Rows from block 3 of the encoder of a small masked image model, named by matrix and row number. Rows with one number belong to one neuron. Each number is 128 + 24 x the weight over its row's rms, rounded and kept within 0 to 255. All counts start at 0. Numbers have three digits each.
Before each neuron's rows are labels from the 100 images, of 14848, where the neuron reaches its largest size: "top examples" is what is common among them. Only what is clearly more common there than usual is listed. The data: photos with spoken descriptions (Open Images, Localized Narratives). In brackets: how many of the 100, against the usual share in percent.
# gate: MLP gate (encoder.blocks.3.mlp.gate.weight, 512x192), inputs 64-127
# fc1: MLP up (encoder.blocks.3.mlp.fc1.weight, 512x192), inputs 64-127
# fc2: MLP down (encoder.blocks.3.mlp.fc2.weight, 192x512, transposed), outputs 64-127

top examples: text has "lights" (26 vs 7.8)
gate.116:112121095162105124115095101150160086128152150120154092180162144103122098154119125175111124114170064121157138094139151110105161137116108145157134125144102128125139179144076168119134150114092118
fc1.116:089114122134121130112153129145151099148103136152157113149159126134119084141133110138154144128155122093134155136112142116132130132095121138153112141163153121129141156121122118066153071140056139
fc2.116:162138088165184179124116106099136087111140123119175134097104136114117141127158155087114140114107118130086112150132112091099111091102144102141107114130128097111151154154096135125127114138176117

top examples: text has "table" (34 vs 13)
gate.456:128126123150134136105094154118127099133128131146105118116153123086081119102156134160097096114119157138156134142208108130129141190144099124090113132125158137131104179120138139086117097071122130
fc1.456:132125154118128107132164136142143144135109151153129181142110152138150136153106127096137136139157134078120145146086130137092117063141143131145143131131139150099163102121146124146136136160115110
fc2.456:126075137140125128132145121130131168099157119135093119129070094121138146153125175137113122139150130140118143154073122123104092119114082173129127106131135153145110075127121141111133112114124092

top examples: text has "plants" (25 vs 9.8)
gate.29:079107153127134135120084146100096164114111121172111134115098156125100148124118114086131139161142202112165120189118098142127132126081133123101119150113145137092153124114134126154129117138109134
fc1.29:100111150129056118142115141095108161131139109171103150129119139131101131133094082088154150159145185123169140154095106141094081104146145166100118125147134134120141143104151113136139164143089139
fc2.29:142191139143145151130132114131144138137119130141138116116155137153151128070136094126155102124106141120083140154136116113149167157071185082122127126112132157120127108126140153113123127154136068

top examples: text has "black" (29 vs 9.7)
gate.47:116159098169097131150084142143118141121137109159125058131116112131141147122169101109176108119085150149139147121135127122135137171072105156146151144120154158172111166099097126156148097137122091
fc1.47:129124156143112168131101131132110110136107104172158181137147115110112132120148134141116116196131160132120134183161116101130138158157096076103121122175143094137138141146167157129138141062145149
fc2.47:154146103124162146114128116131114165124169122114178160145153130125120146164150118108108119086157124146153134099097114133135125124134132096140147116126091095129128096121143116123115107152153100

top examples: text has "plants" (25 vs 9.8)
gate.480:152170069136119151144157116176104110115113134127146159173160133111164146169131096118109129130152096120137111130148120142101159134151114125134143124094142105131120140129142149143148096090093115
fc1.480:084100128084154136115121097094139067141137128118129146124156160129097097098177190159121145150134111131105102083127128119185141145143138122145140126146116136117112185125117154209128125139151093
fc2.480:124091152159090173125107138151147158162144127131079105098106089091065119055103149133152116139133118121106153151090116121145106092163093123128099168091154133130133150111118093149132092137108124

top examples: text has "lights" (29 vs 7.8)
gate.95:088132122101122081129102139132145112154108087137147114146126135121141132139157122160141122125122116107118109105170121101127120150129087120178101118126166150111147144118104150079147074114137125
fc1.95:105138129093113137138130096139147172138191098085127080185143120100147134146111153141113116113085153124104173079113128124148158127134121129164117129167120119110150123112127116101116143134144130
fc2.95:167132143130145132134112106143147132114116137170168129121127108128136112135099143082103126108125131117124179152081116105113115121080172134120110133141157132140123122110153126159162121120144107

top examples: text has "trees" (67 vs 27.1); text has "sky" (66 vs 24.6); text has "buildings" (28 vs 11)
gate.182:101127133129094105119137140092129093142118152155127109154148126104104108074110138150153125142085139130126173145125124090144127127100104126083099138165131150133113155139129138143119126101107116
fc1.182:145098115155110144139139117124105164116176121132102150124114107152108122111110173150176161119122134142128134101109125132102104115152160158143090139154121116119143122118108104135145141147103144
fc2.182:152121161078120156118100142116112136145131134124138154085155142105120154067163195089179138145106135117154132169143122115141153135140146099107107144095126182140118149154113082129121124125111194

top examples: text has "grass" (45 vs 9.6); text has "plants" (35 vs 9.8); text has "ground" (25 vs 7.4)
gate.9:099137104131120150160171131143104080140113148133146112122143112120119165125141117115107108130143113134157129136111128152143144128168119115101138101076133149145129130129123151155120068116108124
fc1.9:168128145070128129121130156119119106110139114107137093127133152143164129142098071149097091125089148141141179144115151122128120120099129155158180166161121150136131133123147099139144144085130130
fc2.9:127080132126148108117101111123108156122128126121101111112102147138135156152118150133130133133155138151193133135093113134150133108115129115131098166142153126130133138127184140062117192066120145

top examples: text has "wall" (48 vs 20.2)
gate.85:128183113146099122098096122139135135163142153139108131113141104116136067131140102112126120065085116156133119095121136162140142126160097115116128121085121105138082135115131133116125150088155096
fc1.85:195130167116093111106102129124137173120186109112146170138122122133110132137105134133149082116096157163106124128121108147098130106115134190140151133144160135155141152098104133173126167139139120
fc2.85:125118125104093135148099124143131133070140141120132139143116117116096125155105097149114116083125140103129103130138158125070134113170141128139125140114108154107150099126110152105117149130114164

top examples: text has "sky" (69 vs 24.6); text has "buildings" (30 vs 11)
gate.271:133118069165139129103110127133115109150107132125154137111180124122139128117170153166125112127098121139133131151171125157127158139090104144139137133097124107148036139127164149171129166101129073
fc1.271:105134160110155127124127145122126132136094057136060122109114129154131157103156130124148145124129221158121122139123121127123122161119119123133143096117126131101130127112130083110156096169149133
fc2.271:162158125125133092115114114130144135163113144113139136120121166138102114113184135160098125134121119126133142102077104133127169133140146158132095129118097137156152120121193099136126157123135111

top examples: text has "holding" (43 vs 16.4); text has "wearing" (31 vs 12.3); text has "front" (28 vs 11.1)
gate.244:168150108098137164126153094152143093123118139107156126173146136099166141134108107144067104099137105124137119107139136124148120123135113126114132134118095136126115149137111170149134149081113099
fc1.244:094121117158149166145126131107130104122118122134123105112119143130062116102164148138122099185129124111160156140133136127132132138091123129149169116119145134101119136127110105166111138179138113
fc2.244:137129116089119123110153153095129098153173134109153079089179136100089109118182089144128188131080113147100080106123144126137154121135102093121152129139177098124148157151142115157153115130137145

top examples: text has "white" (31 vs 11.6)
gate.370:163118119115136116165135155107121132137119127095132120142135139152133171144107145154135125119112115143130152104131120141127128119119126049139195129115089116101099113134162124136121170079182115
fc1.370:108143128144129140109121081148144114131128145161143123137122121106142077105156103100122111145115137108140115140129146104140139144129113199118074145133145148153132161109103163132129084164067123
fc2.370:130079139088136097107148158137103193112123137108105109129103134086106149134091141169120121144129133127170110112116128130136131133121103096132098137143129162118125144144119073108086138117103151

top examples: text has "table" (30 vs 13)
gate.38:143115103203153174156097134097100131090125135131153072088125116126091153125124120146103131097101120162169125141146136117133124129113115099147111118102123175117103133151098135127159110118106120
fc1.38:136154114125153124130150132148113116164114119130150115119139121138174128125124134151132079128127131148127113137081152105125152134157135149130131094122180117142164154128188156124142054098135143
fc2.38:103112117125168173112159099115128117174131132140082103135089129124112147150173145136148130165158131130119089139116115151139089121139123170122141161152121152120100100128151120069120134137129147

top examples: text has "standing" (47 vs 23.5); text has "wall" (42 vs 20.2)
gate.380:112138113133153192121154102116143063134175136117149074125132132067124138118181123142115115110133107121141103110191126129185146142126095136140133151102117146122129127128093139158101163109143100
fc1.380:106107093113151148118099110143107135096155148110118161123128150127159127161158142156130114103165120124140087116118143156145131122130137144126123131133119154118136152140101128202150138162130110
fc2.380:138128136108069083125104176130091136115129142129111131138091101130150097148151114126137113123111126134159117141132140115097115135170120160131142123125188181164114100103123128099160154135097161

top examples: text has "standing" (55 vs 23.5); text has "wall" (41 vs 20.2); text has "two" (30 vs 10.9); text has "front" (29 vs 11.1)
gate.31:144123116111103130123132098152159109135159120098136105140141118108165137144109115155110135070137125143127104076123129122140112149153114132161120147153120175120131154099100129079152138123126109
fc1.31:169115147112132147123151110131133128141147188123114148130087142119128114117093139115140084136172110116173089144078128115149122103130145155088111162131138149130135127118098149122126178124086135
fc2.31:114134141155143098122086116160129141085095116114122145140138110152121179111098162086161115121127129122118160145117107117127098122182214162152122142099096132133113096125121129071178175125127166

top examples: text has "sky" (75 vs 24.6)
gate.74:138097162105140135159111145127130120147087136117155085135141119133119149136107146144146133111141125119133135115121119118216093115148104095135154135121109128102131114135140124080143143072148133
fc1.74:138079158118133099159077132129111138163084124135124141138213121144133141146126132179136111107120143119143174160121144119137133121161119112125185094099115141093138150154129099102127181095163144
fc2.74:149132098087144126134103151110150091131111134160112129107138085153103096135125093150137149131097120109101209123114139097104138124159150116133108112130111148120143139130090120128142089108148113

top examples: text has "wearing" (30 vs 12.3)
gate.352:114163123116135147127116098161129094153160095110206109163116104099124109119145118168107103110129109158160131123153140108123143148124075130150144147146116155156145187126116164137153118117115089
fc1.352:161100132111150150130099156152125142116062147113128125147135108133161137152165089169117140120112146100125121196105104102146139119154114109069085152144121110132116134138146144092119182144113173
fc2.352:110157136092131132128149087112149049099099147122086117161150152139147118145197124123113158119129132125125085154132101123171128105136077176172133122095122115136141138149096134125167148149142109

top examples: text has "grass" (27 vs 9.6)
gate.130:149118135121085116129140123120145140139134150127133087148171149110120123095132142093140126147112131109112105153117114141145122123186103116088106147118132095139109108114162119084109160080122134
fc1.130:139096105143128102149142134139122113127148081141131140116100122133130123134120137175134161111104119154129120075127135139149098121124144130210117110180117139145131161130112158129158175148122125
fc2.130:077080158142131106110148147129134163130139133151143128159188146105114084125066127136140163179135138109120138116131129129082103120124120085103071155133079093115124147121152132089114122143101169

top examples: text has "buildings" (27 vs 11)
gate.344:152111162134121090223155147092109153163134108154129099125104123148070121160150162129137115126170152120135149150124138057122115158141131106147178152144128125129138159106131145157133124142140129
fc1.344:135124116116081116109099135159096144095144106099153150127101128146135131115155118125130121158115126200118131141128115175115138156114126161137137112120159125186088129110117134146158137106121114
fc2.344:111108181110145167134172130083139121162131115146098134115101102115111112168149153154135101101172126136141111131080125134171115112140105116118142134089106120109083140163125116130095124130150136

top examples: text has "white" (50 vs 11.6); text has "black" (48 vs 9.7)
gate.79:155125096116112164154112129142105161125169133117151135151134110116122139163124097183143128078099105142140162043145144161140141119133134136169124143142151166117137155152117123154155148151075111
fc1.79:115143151103132083126132107105154082147112127105108120131149151141147129101117148090086101164154138135136073166116121107102133127145119127101145101138097099133141102102137140109113117085162130
fc2.79:107086146103119165107106124116141142123145122128128141140136113125117145132199149095152156130135129122196127145146118122131118124123086151115116126086131135111139143148092103112088139114109160

top examples: text has "plants" (37 vs 9.8); text has "grass" (29 vs 9.6)
gate.272:154150127150127138135170111123130141124159137125126133097109114135114097112129094089123143131160144131125142128119122137086087104115123164132130159116136135128113139090084085162121076144122116
fc1.272:161059104107101174128126147150106153138089135127119081128084101127120110155138121128124094111109113118108167126144128144146134133118133109139119110097124141129113094145147142131138100124121153
fc2.272:149118119185162136117129113114096141137141134101132136121118148111091124109101167128110112141099122115133105128146120125150069154136069141133100098062114146151119136108130170120112090125099138

top examples: text has "sky" (50 vs 24.6)
gate.40:123154141125147108098116117153169122105161103114121135110130187103218107110125096136131143124107140159083116125143122131130159143108105103108113072134133121136124139142107142120111071137130139
fc1.40:144106148149116116147119129127096110150077142127146106128139159130107129107127155109159128108165133120144168137129135134142093153172141124110138136136105082116131082124082135127118143148141147
fc2.40:059112102089130133127128134140101107089101120113065120176143127148140167122142131136152106092099129130137149115120120144150115114117102134134133137135161110144135087123125083088100136132106152

top examples: text has "holding" (41 vs 16.4); text has "woman" (27 vs 9)
gate.188:133140074095129135114105090135139130127152134146140126147174159095156115151130114139115086134110115112180131128147165116118159114135110129173124156133142178147161160122182136144123188073104093
fc1.188:158111081131125123126099114143127129101146162153190099135112130100129109134116141150152115111113086109134134094149138117126140117117115161156099134155145139150132147097102173095147142111095116
fc2.188:139135117116158155134137116140124061110118123147165149097146155163135181135167112111131137094131122121067118149122144105136098159110155125130160103126131175110145105136087136072180132167137152

top examples: text has "trees" (55 vs 27.1); text has "water" (37 vs 8); text has "grass" (26 vs 9.6)
gate.215:167111168174090144120155107072129098135164092104161079150142145122131161116125133120124111140123152141103163153133130090161105120127101128113125116146154080117137148144102113165137142144127083
fc1.215:142126133142092127152136118123089117102124103139113155131155111138129113133145162149112118090139160088104108141150120154113141138106121166141115134107154092154098133095105133122119054154135096
fc2.215:134170134171132177123137074127140118097152122128149142120148113125104105132114166167107160118142123151098137121126119117142118124118115127120144175084114130114130096107168142108129135126172194

top examples: text has "holding" (42 vs 16.4)
gate.494:111146095116120116124128104133142113138124149108126139199119141111181134159140089152101072078117087140088103081132143130162140105147113145153111120146106170139088161138121165121163154126101112
fc1.494:121107132174150170130124142135167114126134133126128131090116107126128145122128130117141128165155101124097159119144107122149104129089117098167146144135143082113131103129133120108147091120144140
fc2.494:102138127122116137120134142110138124146134134122130065115153143118116102084144111155093146145081149133101095146138115157128120125101070076106121122129141107126114147141125140174117081147144094

top examples: text has "sky" (54 vs 24.6)
gate.342:123119114138145105065115134120121113105130118127122159093140150137150104142136127160172120080097141161106105114124124180132108110104132122129077116117101087137061134159179124163128128127118111
fc1.342:139083123153128106132145099135126108136119130144129101165150147126145132111071096094130137134051138086165164132101182098150140128132132128126133114133102144082193129143129124100132169134094130
fc2.342:078152154134179145143139126110131115114179128146114163107134110118147111134155152125147159111186126135148138147155145121143085115158110110133103190148146130100073154159127148133103064154137132

top examples: text has "grass" (26 vs 9.6)
gate.33:159153129131167182141145163158125129130139132139156083137119112136099159080146123160151137124091161175148181125120133146167106138119126139140137148112161125141113104103145105104150073112127088
fc1.33:148175144141159160132149140102121143165153138149144069125133165138131142117093125129134144139077136153139182132111119150142123119181129095133136137114148108127147124114188121104096113094129109
fc2.33:105111130121133168136123146124131071142155135131119125142111109138128103133059096140132083124149131131068194141158120133090089129111165069126118097157128100136124144136138139130137122112113109

top examples: text has "wall" (49 vs 20.2); text has "holding" (35 vs 16.4); text has "wearing" (31 vs 12.3)
gate.305:151131078105157122100141115167143110157121154131156130137167104090182107128153148158159129086117111115139115129136116147151124122165101162112112137144146127128091167124165149109124133088109096
fc1.305:165115116094170157137141110139125134117163144148138117128103151102175122165110119138082102087148139129147105106130151109137124105178129129132128120136104148104159156125078118141106149132130129
fc2.305:097125132117159095124133072127123099137098119122154170137132085140136174136102158148164072185150146121144077163131119133139132121140136153137138135129095170120141077103120142102107094095118117

top examples: text has "people" (52 vs 22.4)
gate.287:125128136134105181153080082109123101093134136129129062119115138086092160088122122129093153127107136102156118133159137091124130141133108116116121150131104177117119124127070149120102143123101114
fc1.287:193092107144123102124151110157153113115156119060142117120104140148153141132126165144136117102130071150117114095100113125196087104140146121180115132159090102124122111133098143079153146122127129
fc2.287:160175130143124165117117153151112137136145152125136129124136142127119153092125111155144131119120137115119145117143155151106139152081133132100093120100130161129119120148152100110130170119103157

top examples: text has "standing" (47 vs 23.5); text has "woman" (32 vs 9); text has "man" (32 vs 11.8)
gate.309:119151159089168120108158119145133104133092143143157121151136137098174117132162102130105132110090135129115092131160134146144134132153111099122143101093135151125097107149128167103101111074160117
fc1.309:135087108117142109125117107139136084123120131117140121146143156117154141138108136099102158095140121121149144119139131121097114143172129154116102118162107126117102154119139151166147117170092135
fc2.309:105130133108118135130087142125154135107141113114116177154109127134124147168111184137148096096174126116148160153103103114149104105162132187123135165118105105145115093104114098137157158157131118

top examples: text has "sky" (81 vs 24.6); text has "trees" (57 vs 27.1); text has "clouds" (31 vs 4.3)
gate.428:146107135123114128103114090110143094144160108120150109134190171117140143111141108158100074100113137150086138125138149129209146131145106132116117102132103072132141162147141114155136107108149067
fc1.428:152105164117101107125158092130115094174131133136147122156118140137119186120129166115089085166172162135110133132133099130114119135152116126096135126108130100139157136115144157120133050101152144
fc2.428:135138113145146142122123142149121105114114143126086148116130132138115125108109137143129164138105109121132132136158150100133157143101151107137154088126134140125139091139081130082133109139125125

top examples: text has "grass" (32 vs 9.6); text has "plants" (30 vs 9.8)
gate.346:140159157123165146152120136145110128140152136113123147128116108131153099143187106143114104079146128153110110128102139157111131149150117148128134143088155153160064117117142163104128088092135133
fc1.346:122159145161121088136111169160120139125115130137105159106134133133153115121136103156134156111063136146088111116112144164106119144147117101120096107103140088175069104126193137113118113112122122
fc2.346:146101103125107124122127099132146107131133122086143125126085146124119132107121095109115125151095131120077135097133127094125141134121151100132129099139112088118204113080106135134127129110145128

top examples: text has "wall" (51 vs 20.2)
gate.129:149125139144140121151137162128099132120127120138141155133139114139118076110106177137120154104185124132127140134142125157160096103181123076109105091140125075115130114145132112150090121136162122
fc1.129:131146135160124122130173166123127135144135145115128142129159165145130083109121101139116128114162118150137161113124133168161081113152115074112127093122117093102120110142134108142096108123147104
fc2.129:125146090126118165112113117109155093091119124150163131167083162176111102116160098129132103166132127138050128138147131129106110140078182137122137120130135076132116107116189158117189121162130134

top examples: text has "plants" (32 vs 9.8)
gate.172:114143088149129189142161145136135139135138166153172130132149149093115106133105100130134126153130137092156141166138132134119154132158128113094097135128165110133144127132131117151119101098059130
fc1.172:091105181081128061104098135109106118144089097121141122162166115130099148107139174134174148106112135145117174124144135123189118149092127091143134130120097151114115146139170138093127157135157128
fc2.172:130124148092111152123151139136119149118086124131143106093126170114087126121144163144160148184133131128151124153147127175133124127180091152134113123083087157112135152096111142144098119115121181

top examples: text has "holding" (36 vs 16.4)
gate.107:113113119123108098126196107125136127149116131141119123131152100134139109130105131140191141124124108117126161102101130123169090124086138088130077170190104143130126137129144112103150138135045145
fc1.107:153114125102109103112130125083117117137138176129107123114143130119117146146105118111132118112105130110162134169127135131107138088080126126051130155137148175113135175128157115136106080114111107
fc2.107:128158147075128128119127139148141095150164130123082148157135145109113117106114084151155089168102133100150155147122125122129153148104205113128136141112133189137128132157139100134103161090112142

top examples: text has "wall" (44 vs 20.2)
gate.481:098149116142138115148146124165142076102107151147149122182123141112159120105190138100150128132100109123146097114152135145206110133154120130147160127130087081142115091105095134143129153133141107
fc1.481:146120148155114158126123177112127156162111119126127151132135079144103158132152112149123099122142125141127145154123134113118147130160140117119102113088141144128117135154126129095117146125138150
fc2.481:103109135126113117121091103131119193109155142116123147152104155121157134126154144114130080132144117126171154110118144113180134124128138162123126137121103165142125128136121126120140133102126172

top examples: text has "trees" (66 vs 27.1); text has "grass" (51 vs 9.6)
gate.200:125141145139113174151118109084140132138121145147165123133154100097102126088111130125120099110115132107127170155146119119148135125119080106112117135109110158138076122144111114143082097129117112
fc1.200:103106147093088169094104130082147117154101125109123158139150139136119168140128115061164114173144135117088164163128107148140146101111142139091146119119151136102136120146153100164123166128088147
fc2.200:145088100079131163140134077146128148133144136155104158102137113129120147140135145104085124154154123137098096103101146139100114122152116136136141162073101112113125125149126120118176157162123171

top examples: text has "sky" (72 vs 24.6); text has "buildings" (30 vs 11)
gate.168:130143132162147116091160133116148090124144126118140065154138121113176156112087097105107127078086127116165183139122169102187125123141104071130129099130126108102140110133100107070116134121131114
fc1.168:184139125114131168132125092141141162139157155122137151161154119112129116162117098169113108141081107131125094100122130132093152123152114118112086141128150137147105136145109155136120154080140111
fc2.168:094141132105113134144140092150120073107089110134131177157101120107128107134115133116123098141149142109093089131192122146119126139116108119133118151112129112144127130126103116152119097129155118

top examples: text has "wall" (50 vs 20.2); text has "holding" (46 vs 16.4); text has "table" (33 vs 13); text has "man" (29 vs 11.8)
gate.145:125159108097144133117110117160153095131122152105132130217118130102179110124149095171123104099124090161110097102142144124163138129177107127139121105137115173150109168134138197093142133075114122
fc1.145:113119155121110082152161127119078115116090144131110135152157128127151125128122140158134153084165133114139093127099148139137146117152128155093091129133114127150117141135099120133135131159099123
fc2.145:095140119137132092124143116138123161113131114119128182155117129129156157167127146113166073093155133119127115148128100122168109127162162201128114123141116151150145075102116118101154152101123125

top examples: text has "wall" (61 vs 20.2); text has "table" (46 vs 13); text has "sitting" (40 vs 15.3)
gate.426:170129132120075143140108166136120128123139132120128131106128092128111127090114113162154133112095141153119158099133115143155117137166117081095097126084083147131109089117142140117109111063152100
fc1.426:114134128130127112129112174152122096095127131106157144134114107147147160121140155177131092123136131150158139135123128156166122106111133098149122113116115134140138136112113161114114121122174115
fc2.426:097084127113090130129098165135141091114140119164127139151078133150104085118131099082171141117143135126084145129159126117079125100093137125120137165141133091145101103128180126162156129075117132

top examples: text has "sky" (78 vs 24.6); text has "trees" (64 vs 27.1); text has "clouds" (37 vs 4.3); text has "water" (34 vs 8)
gate.449:149146120117111097111118128124120123129116119154105110142145136144131096135119153087179161140121157117102124132119109162108136120121116144149144098118121113118140135119129126154147134159166075
fc1.449:108139142119151133100124147138124175129133126113106176114138078126112137132144124109162176096151119146087145128134152112068127118131122118103131153161145150156071130135134120137118103151136135
fc2.449:150098151124075128085101157161115177121126125141114138135078101114085127140149141154084116134131125116164124097107122173121112122133104146133098149085121152126108139117150091099077142125119165

top examples: text has "trees" (56 vs 27.1)
gate.115:170165045130149164114146121150121105121133106129171150148159141128146096143171090165085114104173120146147109125157139136112140137174116132160153128142159096150128169114114150152122084104129079
fc1.115:099128136101112114151064103133101120145118148114160092147092154122091139107128150066126099117135133133131105082127124115157126146162138124155142154091136144113140112098119106106112193127139115
fc2.115:129081133109143114143101096113107156138090106104082110103131095131134118124149175087168154086109146140124134125090130125107154126137082129117106126146148124120137128127099120091096146147101134

top examples: text has "wearing" (37 vs 12.3); text has "smiling" (33 vs 3.7); text has "man" (32 vs 11.8)
gate.355:181146086123146151137151097166125102124139137125180129154124138127150139127135147146127126058138126157131092097150128149159125126165121125128091131079131156120127174129090145138135093130130100
fc1.355:111155126125121118125119090105105131090127119109067146135128157134141132097139105126117145139165155105147085112119135126106143132117130126129107149105149148124133145109118119125129163132091119
fc2.355:139121125104105143121099105135124134137129123079084104097155104130095147110180116075134108161101122152128101143109142110152163117123145104132139134114160135121135158080105137142127136150087126

top examples: text has "plants" (31 vs 9.8)
gate.30:123174117160091166113102107142145109147118127143167113128162126098124131129124100139127117149092128116109131139171127095137180158099067074109103124122134100138098127141142157132121125075141114
fc1.30:105100114190143121160120141149128132121097121154135160153071087125126118116153127097110159136141153134098140054113120119106100138106116080130153087106125121151134148097116127091127180145132129
fc2.30:151136112162119113094091102120116088137142140143139151152135139092102120120097117145085089162132123122127152139080104173101154152116109147124117122142140110108130115114147121109135133133153094

top examples: text has "standing" (49 vs 23.5); text has "man" (29 vs 11.8); text has "wearing" (29 vs 12.3)
gate.246:117123107082140108116141099120156099129142135122168128141151134085170117123125126149076133064147100116136094095152147124141116121149096150131117128116094172121128127118099160127120115096143063
fc1.246:083146149185068096127090145142122148122114124131120161141094123125123114106139123118130159171110122137102119112130139108120129128090121052135137072135119094148125137143182133140105149134157125
fc2.246:142134123141126138142124144114128152135141138130116120134162151107108079077160071159090126173101132125124129096147135116116142127120107093125118092132145084111118140148129137181115107107132094